{
  "model": "image super-resolution model",
  "scale": 2,
  "depths": [12],
  "stem": "deep",
  "init": "xavier_uniform",
  "residual_init": "none",
  "muon_scale": "spectral",
  "momentum": 0.95,
  "grad_clip": 1.0,
  "steps": 11800,
  "batch_size": 128,
  "epochs": 14.8,
  "lr_schedule": "cosine_restarts"
}
Rows from block 8, named by matrix and row number. Rows with one number belong to one channel. Each number is 128 + 32 x the weight over its row's rms, rounded and kept within 0 to 255. All counts start at 0. Numbers have three digits each. After the name is the row's rms in percent of the matrix's.
# convs0: first 3x3 conv (model.blocks.8.convs.0.weight, 96x96x3x3), inputs 0-8, a 3x3 kernel for each
# convs1: second 3x3 conv (model.blocks.8.convs.1.weight, 96x96x3x3, transposed), outputs 0-8, a 3x3 kernel for each
convs0.13 110:066093100076113128158158142105125097106155156066092089126127124156139149121111133129136095122138118130162136191158115191176146158141128100132123122134139103129142112129137148144125189174165120137129119136156158144157164172158165150149141159189
convs1.13 103:141147139129152120096125114169148110114107101086075085110084099125085061165154134081100164080063118095100125090115218083123194057102155130093130186122135166112118164144122174129081181133075161170141149167188164153173159154136104105096115131129
convs0.14 109:129115099118107095168164108120106178110123188089067086148141110166131090097087066094138121076161122040078099087114158080085121109109128124165162131146133115172178125123107096063071121085084150140158137126132125118108162118131121089115149127145
convs1.14 105:135121091126104070181171135130171099068118120057116163170187118140187137099151127074110125105101040078073035114126124097111117125099112112130123095120129124110129158102119171088090178120113124136161106126132050108104144146143145144150178169138
convs0.15 098:193183145157183200102126160104118097124129063093113076128120119139156165104157177096162131053164127068182135133167165151158144175151182138132132133115129150120106129126144104130116096093122127124151137145130157130084132119121104139141122138143
convs1.15 108:129123171073089108136073096092132114134166143114174149110136140089089135134069149104125150130111125129045070118055122130091112109093075149167123119112143136126150146139122206134131197129108160145105099095078128129120143153144134114094154134134
convs0.16 107:109144130125161150072099114094137163043152212076107108089122143082084085113097124129167151086141134089121138145156143126134133139127145138135119102122159114097116139133110147137120212132098122117122102122153153152148126139146131137154115107113
convs1.16 107:159172097158157117113100110072114092114168209145141193099127156115143151064118157149193204072128113117112057132136128153142117134157131134136123096151141150165144187157115127103085134131115110130134120142160131107092148110117140130123132106102
convs0.17 098:050130137062153130122172146111130183114110187152137207073184195091161177101138202101091095128087127167123165102142131107156119134146144102110122139148130126137112084155165081158171182202142131164080124190115089161163107122118105141157130156165
convs1.17 103:116102141111125175089134174074102087089109121120120137058127131055102133095111189165080104180089120156094124081186084063202087084161061163126121113096124149160159099121079083142097099126097107095219143075164183133143144151114133147115102137131
convs0.18 100:098079097142120141142147148085121106057161155028135155116110119146152131130119116073074097132132145151149161088111131119090118144084157130116136137127117122135115168178132140121092177113140120109140093070116168121126142095128123075129154142154
convs1.18 117:108177103121120090102065143079116126137139111191193089143159134095096095112130091129113130115148125084120130104120093137142160139092200077116137114140119135150124121136100116121139136095155121177142113175131054118122108102130085094090120126121
convs0.19 103:091087076123096068123135118145174129162170131182157111134123127123087126140092122129091065133132124145183160119112143111173135119170108125162138119132125132118106094107183082141221110150166159114079103079086031115146123122141137087115154129135
convs1.19 112:133113118154147159156163132145127098134119097135104112124136088065129073118140122080163101085134097126130150106095086129151121126181154134128076131129117136091077071101129017116151061142150095152180151147118142132038122123089123133132161156158
convs0.20 103:104094104152109098092110169099046047143130118150179106131125137113110163120160191132122091097131148068130148127109094126115134152162147117124130109123127138146146146170118129167116081100063147127092110114102074128129147153136131122110113110103
convs1.20 110:058074115154149169143139144114098128101104098112111132148139190192159167167085117112089101114080147136132187144138054132151063144199097115119124113114133135138163183184049147171085085096098138114207141117142163109121101123153107130154135145148
convs0.21 103:159158108154131068101139146139075069133111115130129155110169117110138125116121122126116116092062106129145170132126092145133088125126097134138104120147127136146122168128103150142092123093084163125078101093088114151159153117147134118127116119121
convs1.21 111:190147084130088091120118159090091117156134141172117115141147146110114137091088122120087042110083074109085112136121124153134109139123100118124101154162128144152080116125120148100091185129108139148143107116138140106112102125119149154128151137145
convs0.22 101:183135106151087040171106072187190165157187135074139132135122126141100113198145156136133142108111152128156159120113115172135114176168139150140095189151099214176127110128081121108098166115120154081093129097099130132080098090092093097106133139142
convs1.22 098:131119067139131132180169118097054088101054089135058048156178081143139099163134142094047126152143140102160126140111119161135102138146137157155156138089131156123145089121089079123180147127184173162115128171162091152132083082096068117095129176150
convs0.23 101:125092074138140106136155158180122172139114126098069074141111138172137181156155176102093091180160117223203164151126139136147144103125136134170161113168135112185160109087063117077095163087106171206135099129127124136144137138130109123141108123133
convs1.23 104:067062088159096102160139114208132176130138154130162193140124155126087144140128150150211122091128121129107093147073094136078100157113117115095111095096113157173179151107065184161124189164101165029039132083076140071077126122144139116103127129089
convs0.24 106:155172185156149110134147216130127090062129197073147148168195133131166179093131162082060118137092138164081135158105086176140107137141100114097108130145146183172143130151100213132093252179070154092128135092119109146143122111124133133105138133118
convs1.24 108:111147139132130145133113162085166167096113177136057085121120160136111125120044118131134110120165115157188160153124183139123147186152118119091099123130114160156166137075037122109087115114098067084153147152145137128131169115133139138173104129180
convs0.25 099:154173151160160105137109044128125184121101169126076135114112079100124113098096086100095136111132167105118139071094110084108126138130129175149124136117110105110121119143161081140153160156179134141118144178154077151179139152145142148158132130138
convs1.25 090:169166111108093092090103094100164122115147137117111185051151132125177102161140149102149137131156136122139103125109077152113078143158125096155123147155094113104059086146098113222123098223113064170182112103092197117065138149128147157142131127175
convs0.26 102:135127106156173084055065042196150150167117121142126119153133121140121126123124110199200138143158142063106079127117146118102133129109102107123095140139112093081090178105099177152136097145171123099133089085102116139145129087113161110125147097116
convs1.26 112:163140144125171168101080129128143129074097122131052087121131103113146134132111114174114055199138112136143186132095110139110067137163105152197163141139126141154143173080130119115134081107131140152100182193086182189111118086136095085163099092125
convs0.27 103:121159177148187160108106144092126103076126125111124089152096137135070100148077102179125101164133138133125143087113192110125127122107067166138159142087129145110156112082156068083137164092077107146129148123150121129171112113140115105133125122130
convs1.27 099:122124144056096105074094144137121109138150114122140069119201118130166139141121148126136168136143171148140144085098171152086155197059146203199136111134098119117072139099183114071102182143120093204182090121125103092112137130148105077130107085127
convs0.28 101:148130141177151169141093121090134154092141123120126141090114105121148130093102079090107163099095149100089091156113091162130063142107075138127134137128140132143160116103125146141138143130100117116114120104130134110110133141148141142128145135113
convs1.28 105:144121105138118120122146140131103095103085087071058122122166149152155154114137159121087044136127094097076032180121136162122116167127116136122153166115150113112130162109105159102125106075107146102102144120118152104081141114150126136142126126160
convs0.29 097:147179140074084091112121078113058080148091114121087139154102106147086107138095100147131124130131125116105150045193161061158190126151193092170180090168207094077089149151155176156143118094130097129136026015068146089139147164199070097120044047079
convs1.29 094:088078086190180142088065107128119091123175112135169139123167149152176125123134110102146138133144139156138138041104141091057137151077155115116147042051156113039186098102093114122103121109075145159127140196186120173143172169185162129198102045098
convs0.30 113:130159123095146118067154165100079127092146131110166125165085133137110129139136115146140133138152125133112027120161124117173125128158125109139129139131114135128108136176109159130140169078158117082198129112156166077069123108133135117146167138130
convs1.30 131:141105083130130085114130109133081128131126122199163090190145113146148109187120095146209136131196118123141141130095140138068139147103138114134116115147131143135149111166106135165123143147145189164069133158137064180156146160128165120130147114122
convs0.31 091:179178164134167146141172107166109121190142170189142131115124119140135105139129123128124085128181141135164134110215151144205143131093125161082099128095111110112117206144214175131186114094176143181190066094126081133138144106121126088114105081124
convs1.31 096:153124119111094151095076136183123131174121101161168133190118087174086041132136139107147132074135098096101159076126144073125138052119116170141121161133117152129118108110131095107182079095127113158149106141149109148179127083111102121125095112127
convs0.32 101:046039079095101103107143141121132130055086115109108123168166123129170126095102102061085097093099106119125118176124135178148109135138128105126126096155122056129116129100000143115000114134075146095094122108106104116139115138112113123113072117111
convs1.32 108:138106160168170179182200169154108097158096138133107118139154182132123156108116128101133232125118184103137123075150103072111104071117075118147161141152154154146141141166151106153115154119118130178159118173163098147135148115134163141138132111123
convs0.33 101:165138096173138166142140111103152157116110121145087109127111106121135139134129095144171187133150131127064070123095127147101151133084102149141149140137108154145133063088090184070089121098123143166102214193116220141090142128122158128118166147123
convs1.33 108:116136141125138131142150116169147139148123137101148108118112119149116135145193139158175180125144112060124161115207135092143152130139144099100122086128117085107104086169122196179165107096110134160043119102054143121105117119113098114083116130113
convs0.34 097:126136164111133155143097082104131134114110111143196177089148129082134156107125095068122101081113108147148113067135143130182153143173130105085184207120103211155125137157074146165119159141095172141152193162119155141072158084060161051072103075094
convs1.34 086:139150160138172152112138106038059099125099081140153130168135201106110188114134088140127113123135104111152099125152170080142175057143192048046001172203065131207105126114099140146102148134118153128164115074047130131061124178178197211203219204228
convs0.35 097:100114116084106104199166114132104072177218205186172118132145155132100129158148177099122139136133171142138170106130094097123123136101107089072071100130142162164151125156110088121132085084128138171151083097117133119121142139152121097133095079108
convs1.35 095:094085099105090100102088093101092068078076117150150152130114078148135108114086119168140152108113151052071127120109128161130186155127180139146142127163159160148113159197189141165183175130097141165127168174176115117117152146143157177185105097097
convs0.36 102:224174168227173189255195196120155173120130123072076090119142115072145137099171159166166181152130164160140178101136110102144107105152105098118137145156138159183158129141152166145144177171177145189141149160145125125111145140145139127144147154146
convs1.36 098:197132124197125140255161177137200212082136171034107119085128079144157114149149147146152102106107100158121114130125124116123127119107120176143147154097114176146136160138159135132136126145157130176141108100120146090084107156127132126098093114099
convs0.37 107:074080092131150097125194137094114154162105127145097146109098124122150161136143124156140129123128088121151078141125126111136111127122086141179201128140139172152135138105083171133136148140126137130090184189160128136100141123099123102114135122114
convs1.37 114:081135127141162122122097093058098126091118131152133068108124169112138105176176131123117173158134122094083108134205085162189098140119100094062125121099134099110128129198163125170114123107133070130178115117130154157163130076109147128143136137129
convs0.38 096:123167117118115095148109113134099070092070066132154163136130121115114124066120120109145191096049088137105116152133118165120133176124140162141129121137068082148113022124133085127138123069093180116113164126099138155142139135109173187139125142083
convs1.38 100:150155141131130122134159196141152182194208173171192145092132139145135134152088095091121155058125186060110151083132126075100102093091085118144202152164154123164110076173149117108104177123098071154161101136138085079089164175114103074044144148115
convs0.39 100:119151165069059070126087106139142145136139116079073078152125133113113117121116084128124151153120100114135102130155138115172137086143139130122171147100135161138152175130126083132186123139146122142126109122146140129149115124106170174141087078126
convs1.39 105:133085087200160137214217211093176136135141111064054069193183151208140192145104164120108125127127148166118087149080150129057148150087144138128119179148127113098100171096114151124138156129147083163125064124129124077123142134137091087120150166153
convs0.40 097:097128120112125113085144169190170144205176065143086027070070097088125147101115154149164129184144129156174110122109127124130102117116086081091143111111156146140158083102109078161156076154128139122097149212162148170172175139134107104152108107140
convs1.40 092:102185188073165163040116146140147117137120095142065061077150189126117129180136108169121129163085084106091094141173114126183106123157128116098139084118139132134113118120152083094129086130220074106127103131125147159117169145179137130155146104097
convs0.41 106:104135132163159164185211206120094124109105102133141120123109067140114110092069073121129132118174155078131149140125129120111136124137130113105143094098122085104123161132116089107125077128182096165179140160123239180108120147168145144139185134094
convs1.41 096:078104134070051124067090113187161142155153147082129110144137117163145176131138115108071115091103115136135135162113118136114155099101158147156145157158173156109134178081037254144098080075078135096130129090119179160142169127155125090101069029069
convs0.42 096:110111085125163134151230241169194200161113139126113131154118119191164113172161122141092130094077130094047086100167157141146143157150129126111066130097100130109167102106214163104143200097148181153176184166153201202168112126104128161144082089122
convs1.42 101:066061093182139132141117167180165139125080141069056105097091097099105109101078095142149133181218183112159111051123102101092121150108093150125129184155133167137167092158136100146176110083144088067042075099103156150117103107133117115160161204220
convs0.43 097:192155136191139091095088083153191135163195130082144120087135137077129132084142141156147135125123119136108096134170135109152164122151186149115114133092117127112128137142070117103049124179133215167153192156138084108150094113124129133155134108138
convs1.43 089:186183200162147140141127099146185131120126095075063112115096119079110175078114160161143106185154074183168107152111148160140129152162175127183191111176160157143085090158156121189141140182122195128154159109103158120102166142120153140159121136120
convs0.44 109:114098079068088135099088125128115167138124142206132079118119101138139151148124120140144164129116126166142158115114116116106138115097134096120164094109156140133149119122140144115152113105134135142156134119092115087115158139117113137156102126137
convs1.44 125:125146155133135148123126087144097083157138123163174199117089108126101055132126098144110108140088118154096139119094136147125145147127139139130126074100121114108110119053177159084136176085148164127150183164161123127150106111115096108093099115108
convs0.45 105:151129146125123137097046049105129102158185143120151149132152168170147114162124111131189161120169130086146140135100149116117145089144184124099140148106119144138131112138228069124159087169142101155152127143140137123129093128153081124146130139150
convs1.45 095:177152152124083115127088122089099094089094071087129101164156097155159139114122112086117108074137146050039070113123145142114136173104123107128090141116110101123127147119169132091124152113106101165126073122114025093138149132130105140134141155149
convs0.46 090:160154108160163164120133149124081056175137071229155105172168143137156171161165164141155165119155136159177117165161078136130093127111078126180156132137115143123105136194164167173152111117165149129118175176115131129102111118153139156149135117118
convs1.46 100:132163166096119127132109138127154158088129138158140155102130105113140115096107073182121135137124141165118147129107098136124103154127118139135111123110127132153146153124182131108130064082172131119118102090090150164132133078118119063103114101116
convs0.47 099:120097140147115103121143192102097162044084209097104162193129113145094078152116101107118126077067120104109137090106175105137140099146095117156170122147162130172157123121129169157127173153127122123106121147142104144134139130133130132135170138123
convs1.47 093:091130101149206157149178148095159139039154210067142170132146142093129183139131177126166178151169150163170162146078158121121112104138132085131102074128090097132101077137111134164102143154107138119165111108161109101081171137129141134107082096093
convs0.48 101:208176152151173079159176038064087196156126184159089173108100145091109131110114149171187147165135098171106098148090154124110143120078161131116121135112119146137127202105145156095084139110108087150130138135141111111119169106110180139118170129108
convs1.48 093:161149141160171107123103064179085093116073102097147162149144152168152157147173130098146159082114162096099121089182126106168076129153112124107091113112119129156129131193098175175061120125064070193187054157166062133137158111151182099145186133137
convs0.49 096:087106105090127095093130070151130153108092110076056065147110134113090137128113153157151139132127105142125103109109110085139148111158127152146142149134110139129105131104109131105133166186137095111188124213214143171122086052090098112137132157137
convs1.49 093:105098130192161146203191126154135146177095091129106091146162158111128164145142118068045058073055114088107097120083109148140159167153160136141128184178104130155099139104094139115109119103129131125131101113147053075076112105087111127096088122123