Rows from block 6, named by matrix and row number. Rows with one number belong to one channel. Each number is 128 + 32 x the weight over its row's rms, rounded and kept within 0 to 255. All counts start at 0. Numbers have three digits each. After the name is the row's rms in percent of the matrix's.
# convs0: first 3x3 conv (model.blocks.6.convs.0.weight, 96x96x3x3), inputs 45-49, a 3x3 kernel for each
# convs1: second 3x3 conv (model.blocks.6.convs.1.weight, 96x96x3x3, transposed), outputs 45-49, a 3x3 kernel for each
convs0.0 093:076084091135117088188184160145171145181126075131089116080141182132183145074133103123156178112117141134127131129122152083102136099086092
convs1.0 083:084107124121146137141154112101093102098103141073070129136139164072070131096121172135146137095133117116154166127136117069158180077107184
convs0.1 102:123098092117111137102096127126194106098115065127079080069093132087118147165168183086143135106122108130118099079166079097160133137088114
convs1.1 112:120146141122155167132148133171222182193247173124178135129129152113131148124140177094109136164169139112106125106101132162085096212113113
convs0.2 103:101076078129138128161148126134156155154129120166102088161162141141157136088097153159170145137147133184169182127179127111121076081080107
convs1.2 092:114133149129138126165163156166104085162112104217133095085079108129106098170153103159119120129107102116114124207160130132144124060075151
convs0.3 099:048054092111094083151109086119110151156128174152127166123141120123170139133155109172167149155132138161127144112101143117149171134139140
convs1.3 091:195152118168125163161139211092069105138129100165151129138177115086133068048100041155112124165078076147073118167167129089100121092113136
convs0.4 100:098149193138202240140217246141137214159129177192162141136106105142130116120153144176145126162166135114128152174148133161197153132183148
convs1.4 101:092067065131131092120144184114112098150131123098115146065130108103138128129157112138124140123110105118174126098120100126147134117127136
convs0.5 102:156158177123132150098086098094112104118105111142150165138117114131122091131132102086093111123136119133133111176146134148116107136085057
convs1.5 093:145140167149158157086086116084065073101108124131152121149114106183163153149164108140143145125120134167209165183133118133110125195108065
convs0.6 099:083101122130126143112156181137150112133213113077116078137171126125127142131168191133117157135111181149104142197168160161169175109115151
convs1.6 109:098088000053084115081077134193208174141130099132083065094171163143152157167152113110100083137139108105137147190107157183042089173073090
convs0.7 102:122125135090113139127114117116122124125154140109167128079070067102057098135114108121099128144163121096134101103171006082217012062219080
convs1.7 098:149129167111110146127083130155153146137092099181124142119137148148186136163189096106104121143140094190210145151109246140038216183103203
convs0.8 108:094078084104098113115098099149193116148147144124086155126127108157142114189145099081142182083155162101128112064053134108083099132119095
convs1.8 107:132149130066096071050074053094090108119109113072087111107132141120140116116142116113103127124092167128155185119116180181128163145140182
convs0.9 110:156124113194150098061111132157150112096117143088103141055090112194114095166128126136145107187162156129104131080120126156141172170125143
convs1.9 116:120111072100086054133116082086096121122134113126132112186133152132116130166179154167102070173128124132113139143181083128171130146147156
convs0.10 094:127127145164165145117122112130130083132140128115106138163108159137167163158169124103133111141162135135161123142104133152099171136102161
convs1.10 098:162133141155107133156132168104114163137149187131158109103127055149179080124143131106104126114146085138151088149211135119189155130129133
convs0.11 102:128213227124156155068141190140107100124142125135157114149131138131111119180117127143161138182196167149142126109124110099100125184129124
convs1.11 118:161181244112106211064065091136124142142145154160139087196148117141114112125130124148142119143122097136124074134095080201153159160063087
convs0.12 098:045124184055171210066169229181130095145128104115098159078100160069101182110121165114106131131106107198152158093116102051128146129155171
convs1.12 095:023064095053083125075100143104124113114124156070096190109119105119118146127124127108115091155144098163153164151126097144121108166147147
convs0.13 100:191177136222129039139126090123041009117086050083155103095142183069130141142165159094119147159134138154090083079080100084106140133144153
convs1.13 105:165149151217142083117066002169155127129136118106152157149110142138138117160136127165131132192160115150126133169140138103153146082154189
convs0.14 097:092146176141130123099137175086134079072132104129192171104131156218186163183164119142123125156131098144135125128128116142137153141144140
convs1.14 100:052122233134077096165159123100102097114147170126156145089129093083099114096114132161138130162143088154134130112079091148129110158162121
convs0.15 104:130133088091102099105102124167162114184192142113086064113128083112162140160160124077097136098114105162150131131068079100105137131109161
convs1.15 088:122125133163154162103108111115099066131123130065060071131105127117158079089120112138118107182111109163148161198190171124145168148171175
convs0.16 100:153199187103153199074090123081077170093116165147134103156138204139109127090085123118125135106123095146184142100101078098134117084129083
convs1.16 097:058081057130114144125104173131157101155144077121128079142112116151120137131119136094103122101128090135144126070131136086116135127091134
convs0.17 105:110093095060103115109147153119062046144109133081073152182202192123095089112112145146142130121129116149130150165126151133124126168109107
convs1.17 106:104072053123131107101087096082139124106116134107112151151122116133121121131134112118086146142136167133182175157136128181091078143095100
convs0.18 095:097131176116113126135160145166143151115068139195109118121109131125064145186141154153117133131096117183158161139079139145019146081039127
convs1.18 101:070081112093088104095111125093102103135167134119131094117135085114175114114183078147111147180116140160142131059162122119199146069184134
convs0.19 100:072071087061110138124161196107142085119158084051092041105116086113167185093119188085125132148136148139158158098135139116182153121170158
convs1.19 106:146147167057098126167134102153149139175148152085087094082175159068150143144167107152106087134103072190164123088057145145080099110108128
convs0.20 100:255187111217155108179151141124080122124090132120112117140161159144157103099141107125137145113129159133145153136150153099109142124126150
convs1.20 121:066095177202134098240165105196133107122117108124111130074123181136144144094112137066109163080143152094102103042104115085075084047112119
convs0.21 095:092138173103176187144162110128119105112093120132090177173083111162126108142153128120118140102122116121141158154127139123111165102191140
convs1.21 096:114090079052099177069115246096154152131149135151125134122140109126139113112145100137133144135120111136081112040131145108116119133145081
convs0.22 098:120077021152106046204135085118067100066059118079103102119130145098131140113137143145107100143131145151130150086076144102145182088121091
convs1.22 118:142122143130128117122139120149153164144151167130118095117132076125155120112132074163097115155099136157155185121108081108126134121127127
convs0.23 103:150179197148133143122107129145030090121064183102170212124211154169136140134053101130135124132077154153129155170088125173079078121147132
convs1.23 107:171139138176157123099154192038107146088200159128221111141101118138116149127138142131135134189218147192156124115102121190203148148169089
convs0.24 096:146166172142122121139137136135118133137166136082118095121115120148164116116186137111131135190230238152145135083113142075065051163137135
convs1.24 090:114103109199149143154142152139100134122137144059089097159087082135106077122138109153122115125066051109105132135126080147134118166174130
convs0.25 104:140141148113095115158143130165096059137090069153099098127137121179199125112159103111108129076101136071086128149142102180147122145147167
convs1.25 086:189143139194146113164145163122120128148135151164173160121111142124159137119105100166138172174071069130100124108148096068086095188127136
convs0.26 095:135114091113082087137104117125090144119128132107145136129144107112137128091135106072039127064048121075083120150114082164108117202173160
convs1.26 083:082126131072113100127123081107183148097155115147196129118116126144128123150162116098104108164156124141115099158140080134140079155149103
convs0.27 101:107131158132157191163142136134127136092024024104179169115115132153136144123126130150179177202148151135109122147129155144139157180169135
convs1.27 099:203164132123157172085092129056071074152177121134136079129151177138103141126124179135112125159093090161115114185164160134117133089117105
convs0.28 100:187149209156131157090118173109073131144103130140109133108109102102109150103130154095124130089123131161137125111123101122141124094147179
convs1.28 115:160164165167145086094091139148124145171142163203152136135114113110086096158140120141135168109133144136136146130182181142180158134127152
convs0.29 095:183173128179157109160144121066119146086116141137129121162125126116172142119179178118181212080142168075127140083113140087103120100118161
convs1.29 090:125142149103120158172121143082160144120149143124138146103119149055103158121128148128137169108118160105127217101120106139159111126230149
convs0.30 092:166161138164118109087088086143147167159129125180147109097125124117118115150119079131103116139099112159157147175152152201164089123159089
convs1.30 085:126112115100107098083074059116103096130135126099116140174140145184122126140142124175097094161106107206131156145109105167135123170113104
convs0.31 092:120128168120126147173125071109062127137060093104081095126133122129151179144141133099088103062064101096102115103152129101125120148140098
convs1.31 104:112112149124081040164132098153170131134120100196163131102144100120120086100147098119120130113180212087105136101107105133121125101114111
convs0.32 097:074086111157132073134106059096139119108165143132127085093140156107138134174181114118116140168181165126147147093122133117100098112112125
convs1.32 098:081104152120120148119126117139114096192150093152151132118140136105070114130107135104092102107117136096140148161154147078149149087153169
convs0.33 102:143137112189181172124123093175112146203119122176210188100115084122156128114125097112129109114122111066073081100101068111168142127059072
convs1.33 105:145126139111113090127134116088117129111102115190162103142124176122109121168129110127151119195207173157131107098114145130124150107112110
convs0.34 099:108090133111107138114136121099098114052126116135189132094096085105143129116147188110118141117133132080123100062193142079147111184155112
convs1.34 092:149145150116121131151146124116079129130107108130133127101111137120120088162159186110124087130143126109120107169147106127231164102165150
convs0.35 103:170211164142200206122162167209159139134147112082150130111139114110126144132105163117153132125167136136140138084151101059115166112123168
convs1.35 108:108102148015028083081062080092108117099100079122096101096150135079141097102153122111120144122099123137157153108141091117155110161198086
convs0.36 104:144098074182130118151138129064111100141175095130190117157145127111124100126147094126095125151159132127170141153148103101141150123190227
convs1.36 079:127141135084066072131105061081065100104115128136149156137150153134130153150152152122122112135192203159167189082083147128117203153186190
convs0.37 092:133101103119110100140096089104155125124113131099091153149109104121117122092089102104111116118102097138130094124145087141138095107129130
convs1.37 092:172115096126127125090114112111097108141128156107121209136153133131135115164132097154161175147105096195160153185163105153129092139120140
convs0.38 104:145142131139145143168158144161170210135133128120156111134135126116121109094110129159171180174181158144180150155112113126165105074150139
convs1.38 117:137125120120126126123121101167244220122108133126049079115159124117129126101099152132126068116083084151142178098076124087141149056151130
convs0.39 106:149127112139136122113098103094074084130103109107112129125141136119123092062067096109124133131125131154164140120103105105103082141124104
convs1.39 092:156147138179171162108154177144132119112106101145121124109144129107139151146136094166141098128102118141143137096130156128111085136148147
convs0.40 098:124124123131124152165187209102130137082108095108146152157111156178100107174107081116135128140143087127151093136175134126221164154199158
convs1.40 107:155126145203171171150131126121140132110124125155160138222206179186165159145159165113129126145178149110143095119031122062022090118088104
convs0.41 100:157126100129153139134170184109097059114122169104129204169139122127110138127123155135163138143119086139116102174171172165123125148140119
convs1.41 120:084066083097139153088095086201147141073111169012066146107107102108127139155129131096093121081114128105172129116179139133111117160117095
convs0.42 102:104103118113127138104121144192130121147108100117100098128126131111127137145140148105119088122158136139146148122120102127104086133128117
convs1.42 119:105103148143145161118126155207193183119030115115016097132092156116114136124113121069137141092151151092085121182120114195123089186140091
convs0.43 094:115129121108078071132098075082087047108110114050124161144175157106177150099161134158152146151142136089104136116163088123180126097157121
convs1.43 094:156102085198163121098124135174161112132119078154121093145151096133140076107107094127144144122133128107136139126053059127072082161127078
convs0.44 107:112134174077099134073070083108064081091101143112144154144145163124105131115046076108132143107138141100101111098120133096104127112089095
convs1.44 096:106110131103099112098121092195183131164138132069082085131118147098077129141118147133074082120108107097145164032099186075115190070072155
convs0.45 099:137132201160145155118153178102162132109116109103095112115088112126091107115121145125104110151118106129146172124116131092157159011112133
convs1.45 097:184226239100088141163163196149178188151138160165121147129108091169159124126143154122109109130145142159147086130139172100121157112084108
convs0.46 105:127162169129122126139125121129127123086116118077098156083143194129157139135134124133101113154121093156124083092119085115106165118103118
convs1.46 094:169131153167152151129108126109103137149114121128126122142178128149137105109110079118131132119089106165160147089175216115210215174149103
convs0.47 103:117104097132117114126181213108155151127130139167085157103072099144094108143121121140129116143126136143138148140125140157147153166154144
convs1.47 109:140141119103143223117111208121120117126117129141111140160107143149101152154116175107123109118146146110157175093159223121125194048117182
convs0.48 093:094114145083101109131101095096107078090124120078138131148155154126145136135134121149136182103127183136134206150073094127096132106134204
convs1.48 101:133138118121151143122117117113158186156163139154136128105075113125115148128125131157151169108123157124123158066083118111126084127132055
convs0.49 102:096125187088080151155149166155078120123094104138122072097133142113118139119117124143115127131112126082108120162196097145180070116113061
convs1.49 100:088116141134143151186158142148174133111165162116189227068142092131154109098136092099089127146134139193165162045177172110152109146169108
convs0.50 108:111078126153135145240196202141166205093163182108157160098114152114106160100116201139141075167167107121151129103163099094194112102157149
convs1.50 106:168089102139110162150147206122103083163110097153091111164128148161103147118128121164153089115132096123162174095052112110032150095081085
convs0.51 099:177151145164168146150107089138126110135155081117149067135117113126148135141146124123140162112113155115118128131135121092112126096080120
convs1.51 107:200139085153145122147142133099132154117154183088156177131136130119114093162120125134141113151155119157131121097064106096064109178087113
convs0.52 096:185180166142167194084087129191127176143139190130092108115100103123133130165179151148116122124163182138174167157170172108127162160117094
convs1.52 097:125137152105112123074069070176159123091130124051073137041065110118140142112122153087074130079134129139134107160164139094095121129123129
convs0.53 098:130154160123108115119127102082080132112132150164162129114113109115115119153195196165142114128148131102130124127084079106107153178216209
convs1.53 102:125118137145088106197189190154120141153146178192143123112113113121156124055155119141150126099112149076059139163169163135130173165161133
convs0.54 095:115135101107135144132170189148086068144143155109140181156120089150103110153114129137174160154151164143124124106189138124175158145163080
convs1.54 096:112095121117135153096124130009087134074158169107142110156128077207150122120133130157141155125107135126078111119069120153115149111099152
convs0.55 100:149125116179120083175147110112084112119124122201190149145123168110098138152117141141175158103144134120140104145116122202112104207131109
convs1.55 095:092102084109094063085084071156100126117090138111177245137147166150133165133143140144095125134154121140190150167125059152153106174156158
convs0.56 102:130171184105152224078122153088117150170114146176159172171142115092124130098106133097135132178214201157147141122127153103126184135110129
convs1.56 098:129172181055099178138107141093104093096095102133117124117120121133159108173183137106115073159142118119146145141117134157126117125138104
convs0.57 099:124132063088139109018108165135110116138099117145106121125122091133109087112100081167154159147121124142103114142112106108088097079136128
convs1.57 101:067108128104143160091080056152166136126107096093080117140127132150139130117129106068085108114123153097112072129101094192140091198169095
convs0.58 104:117107136152146227158139200188147128127132148098139175099113115089079125174123141077115116120141124110100103169163164147132148082068073
convs1.58 095:255203186204203224216202195049127106163152106146128110117089083131153187185161184124100135136106137138138136210147155118130166088058117
convs0.59 102:190199211167153185165126131158204105154169121172174114137167169132161135109134108143114102171133094122124135123172184115108148122152157
convs1.59 098:198178215181159169209184181123093084170142129148138096169124158136081073129138137121136123142102078143097108101067094079141194113160201
convs0.60 098:133132119100119150102106137147158138098122125062134131162123139163099086081154185159149122151143128143135116128088180083106124078091070
convs1.60 099:104118076079116104099070042159102125118153154126120112134126146117133117158142181131128120148144086174160117145169088158192127164211187
convs0.61 107:114104141054036026073081112113060099116127125126203170117138123122122120098111108160125122120082084107110139120115122124093125088097143
convs1.61 125:131117134110088086184173214198169103187100067164050063154113099127123139155156175131119112178136150102108173135211169138168151128164145
convs0.62 101:110078083083098086136109079126191101078143111089212175100106126114115173113119173152123158134101114132124169174132077168128101182132146
convs1.62 103:140102055157142129187200182151116182130140176190199144112126162149118151119133167094107082126139126174156135133074112170084082184082072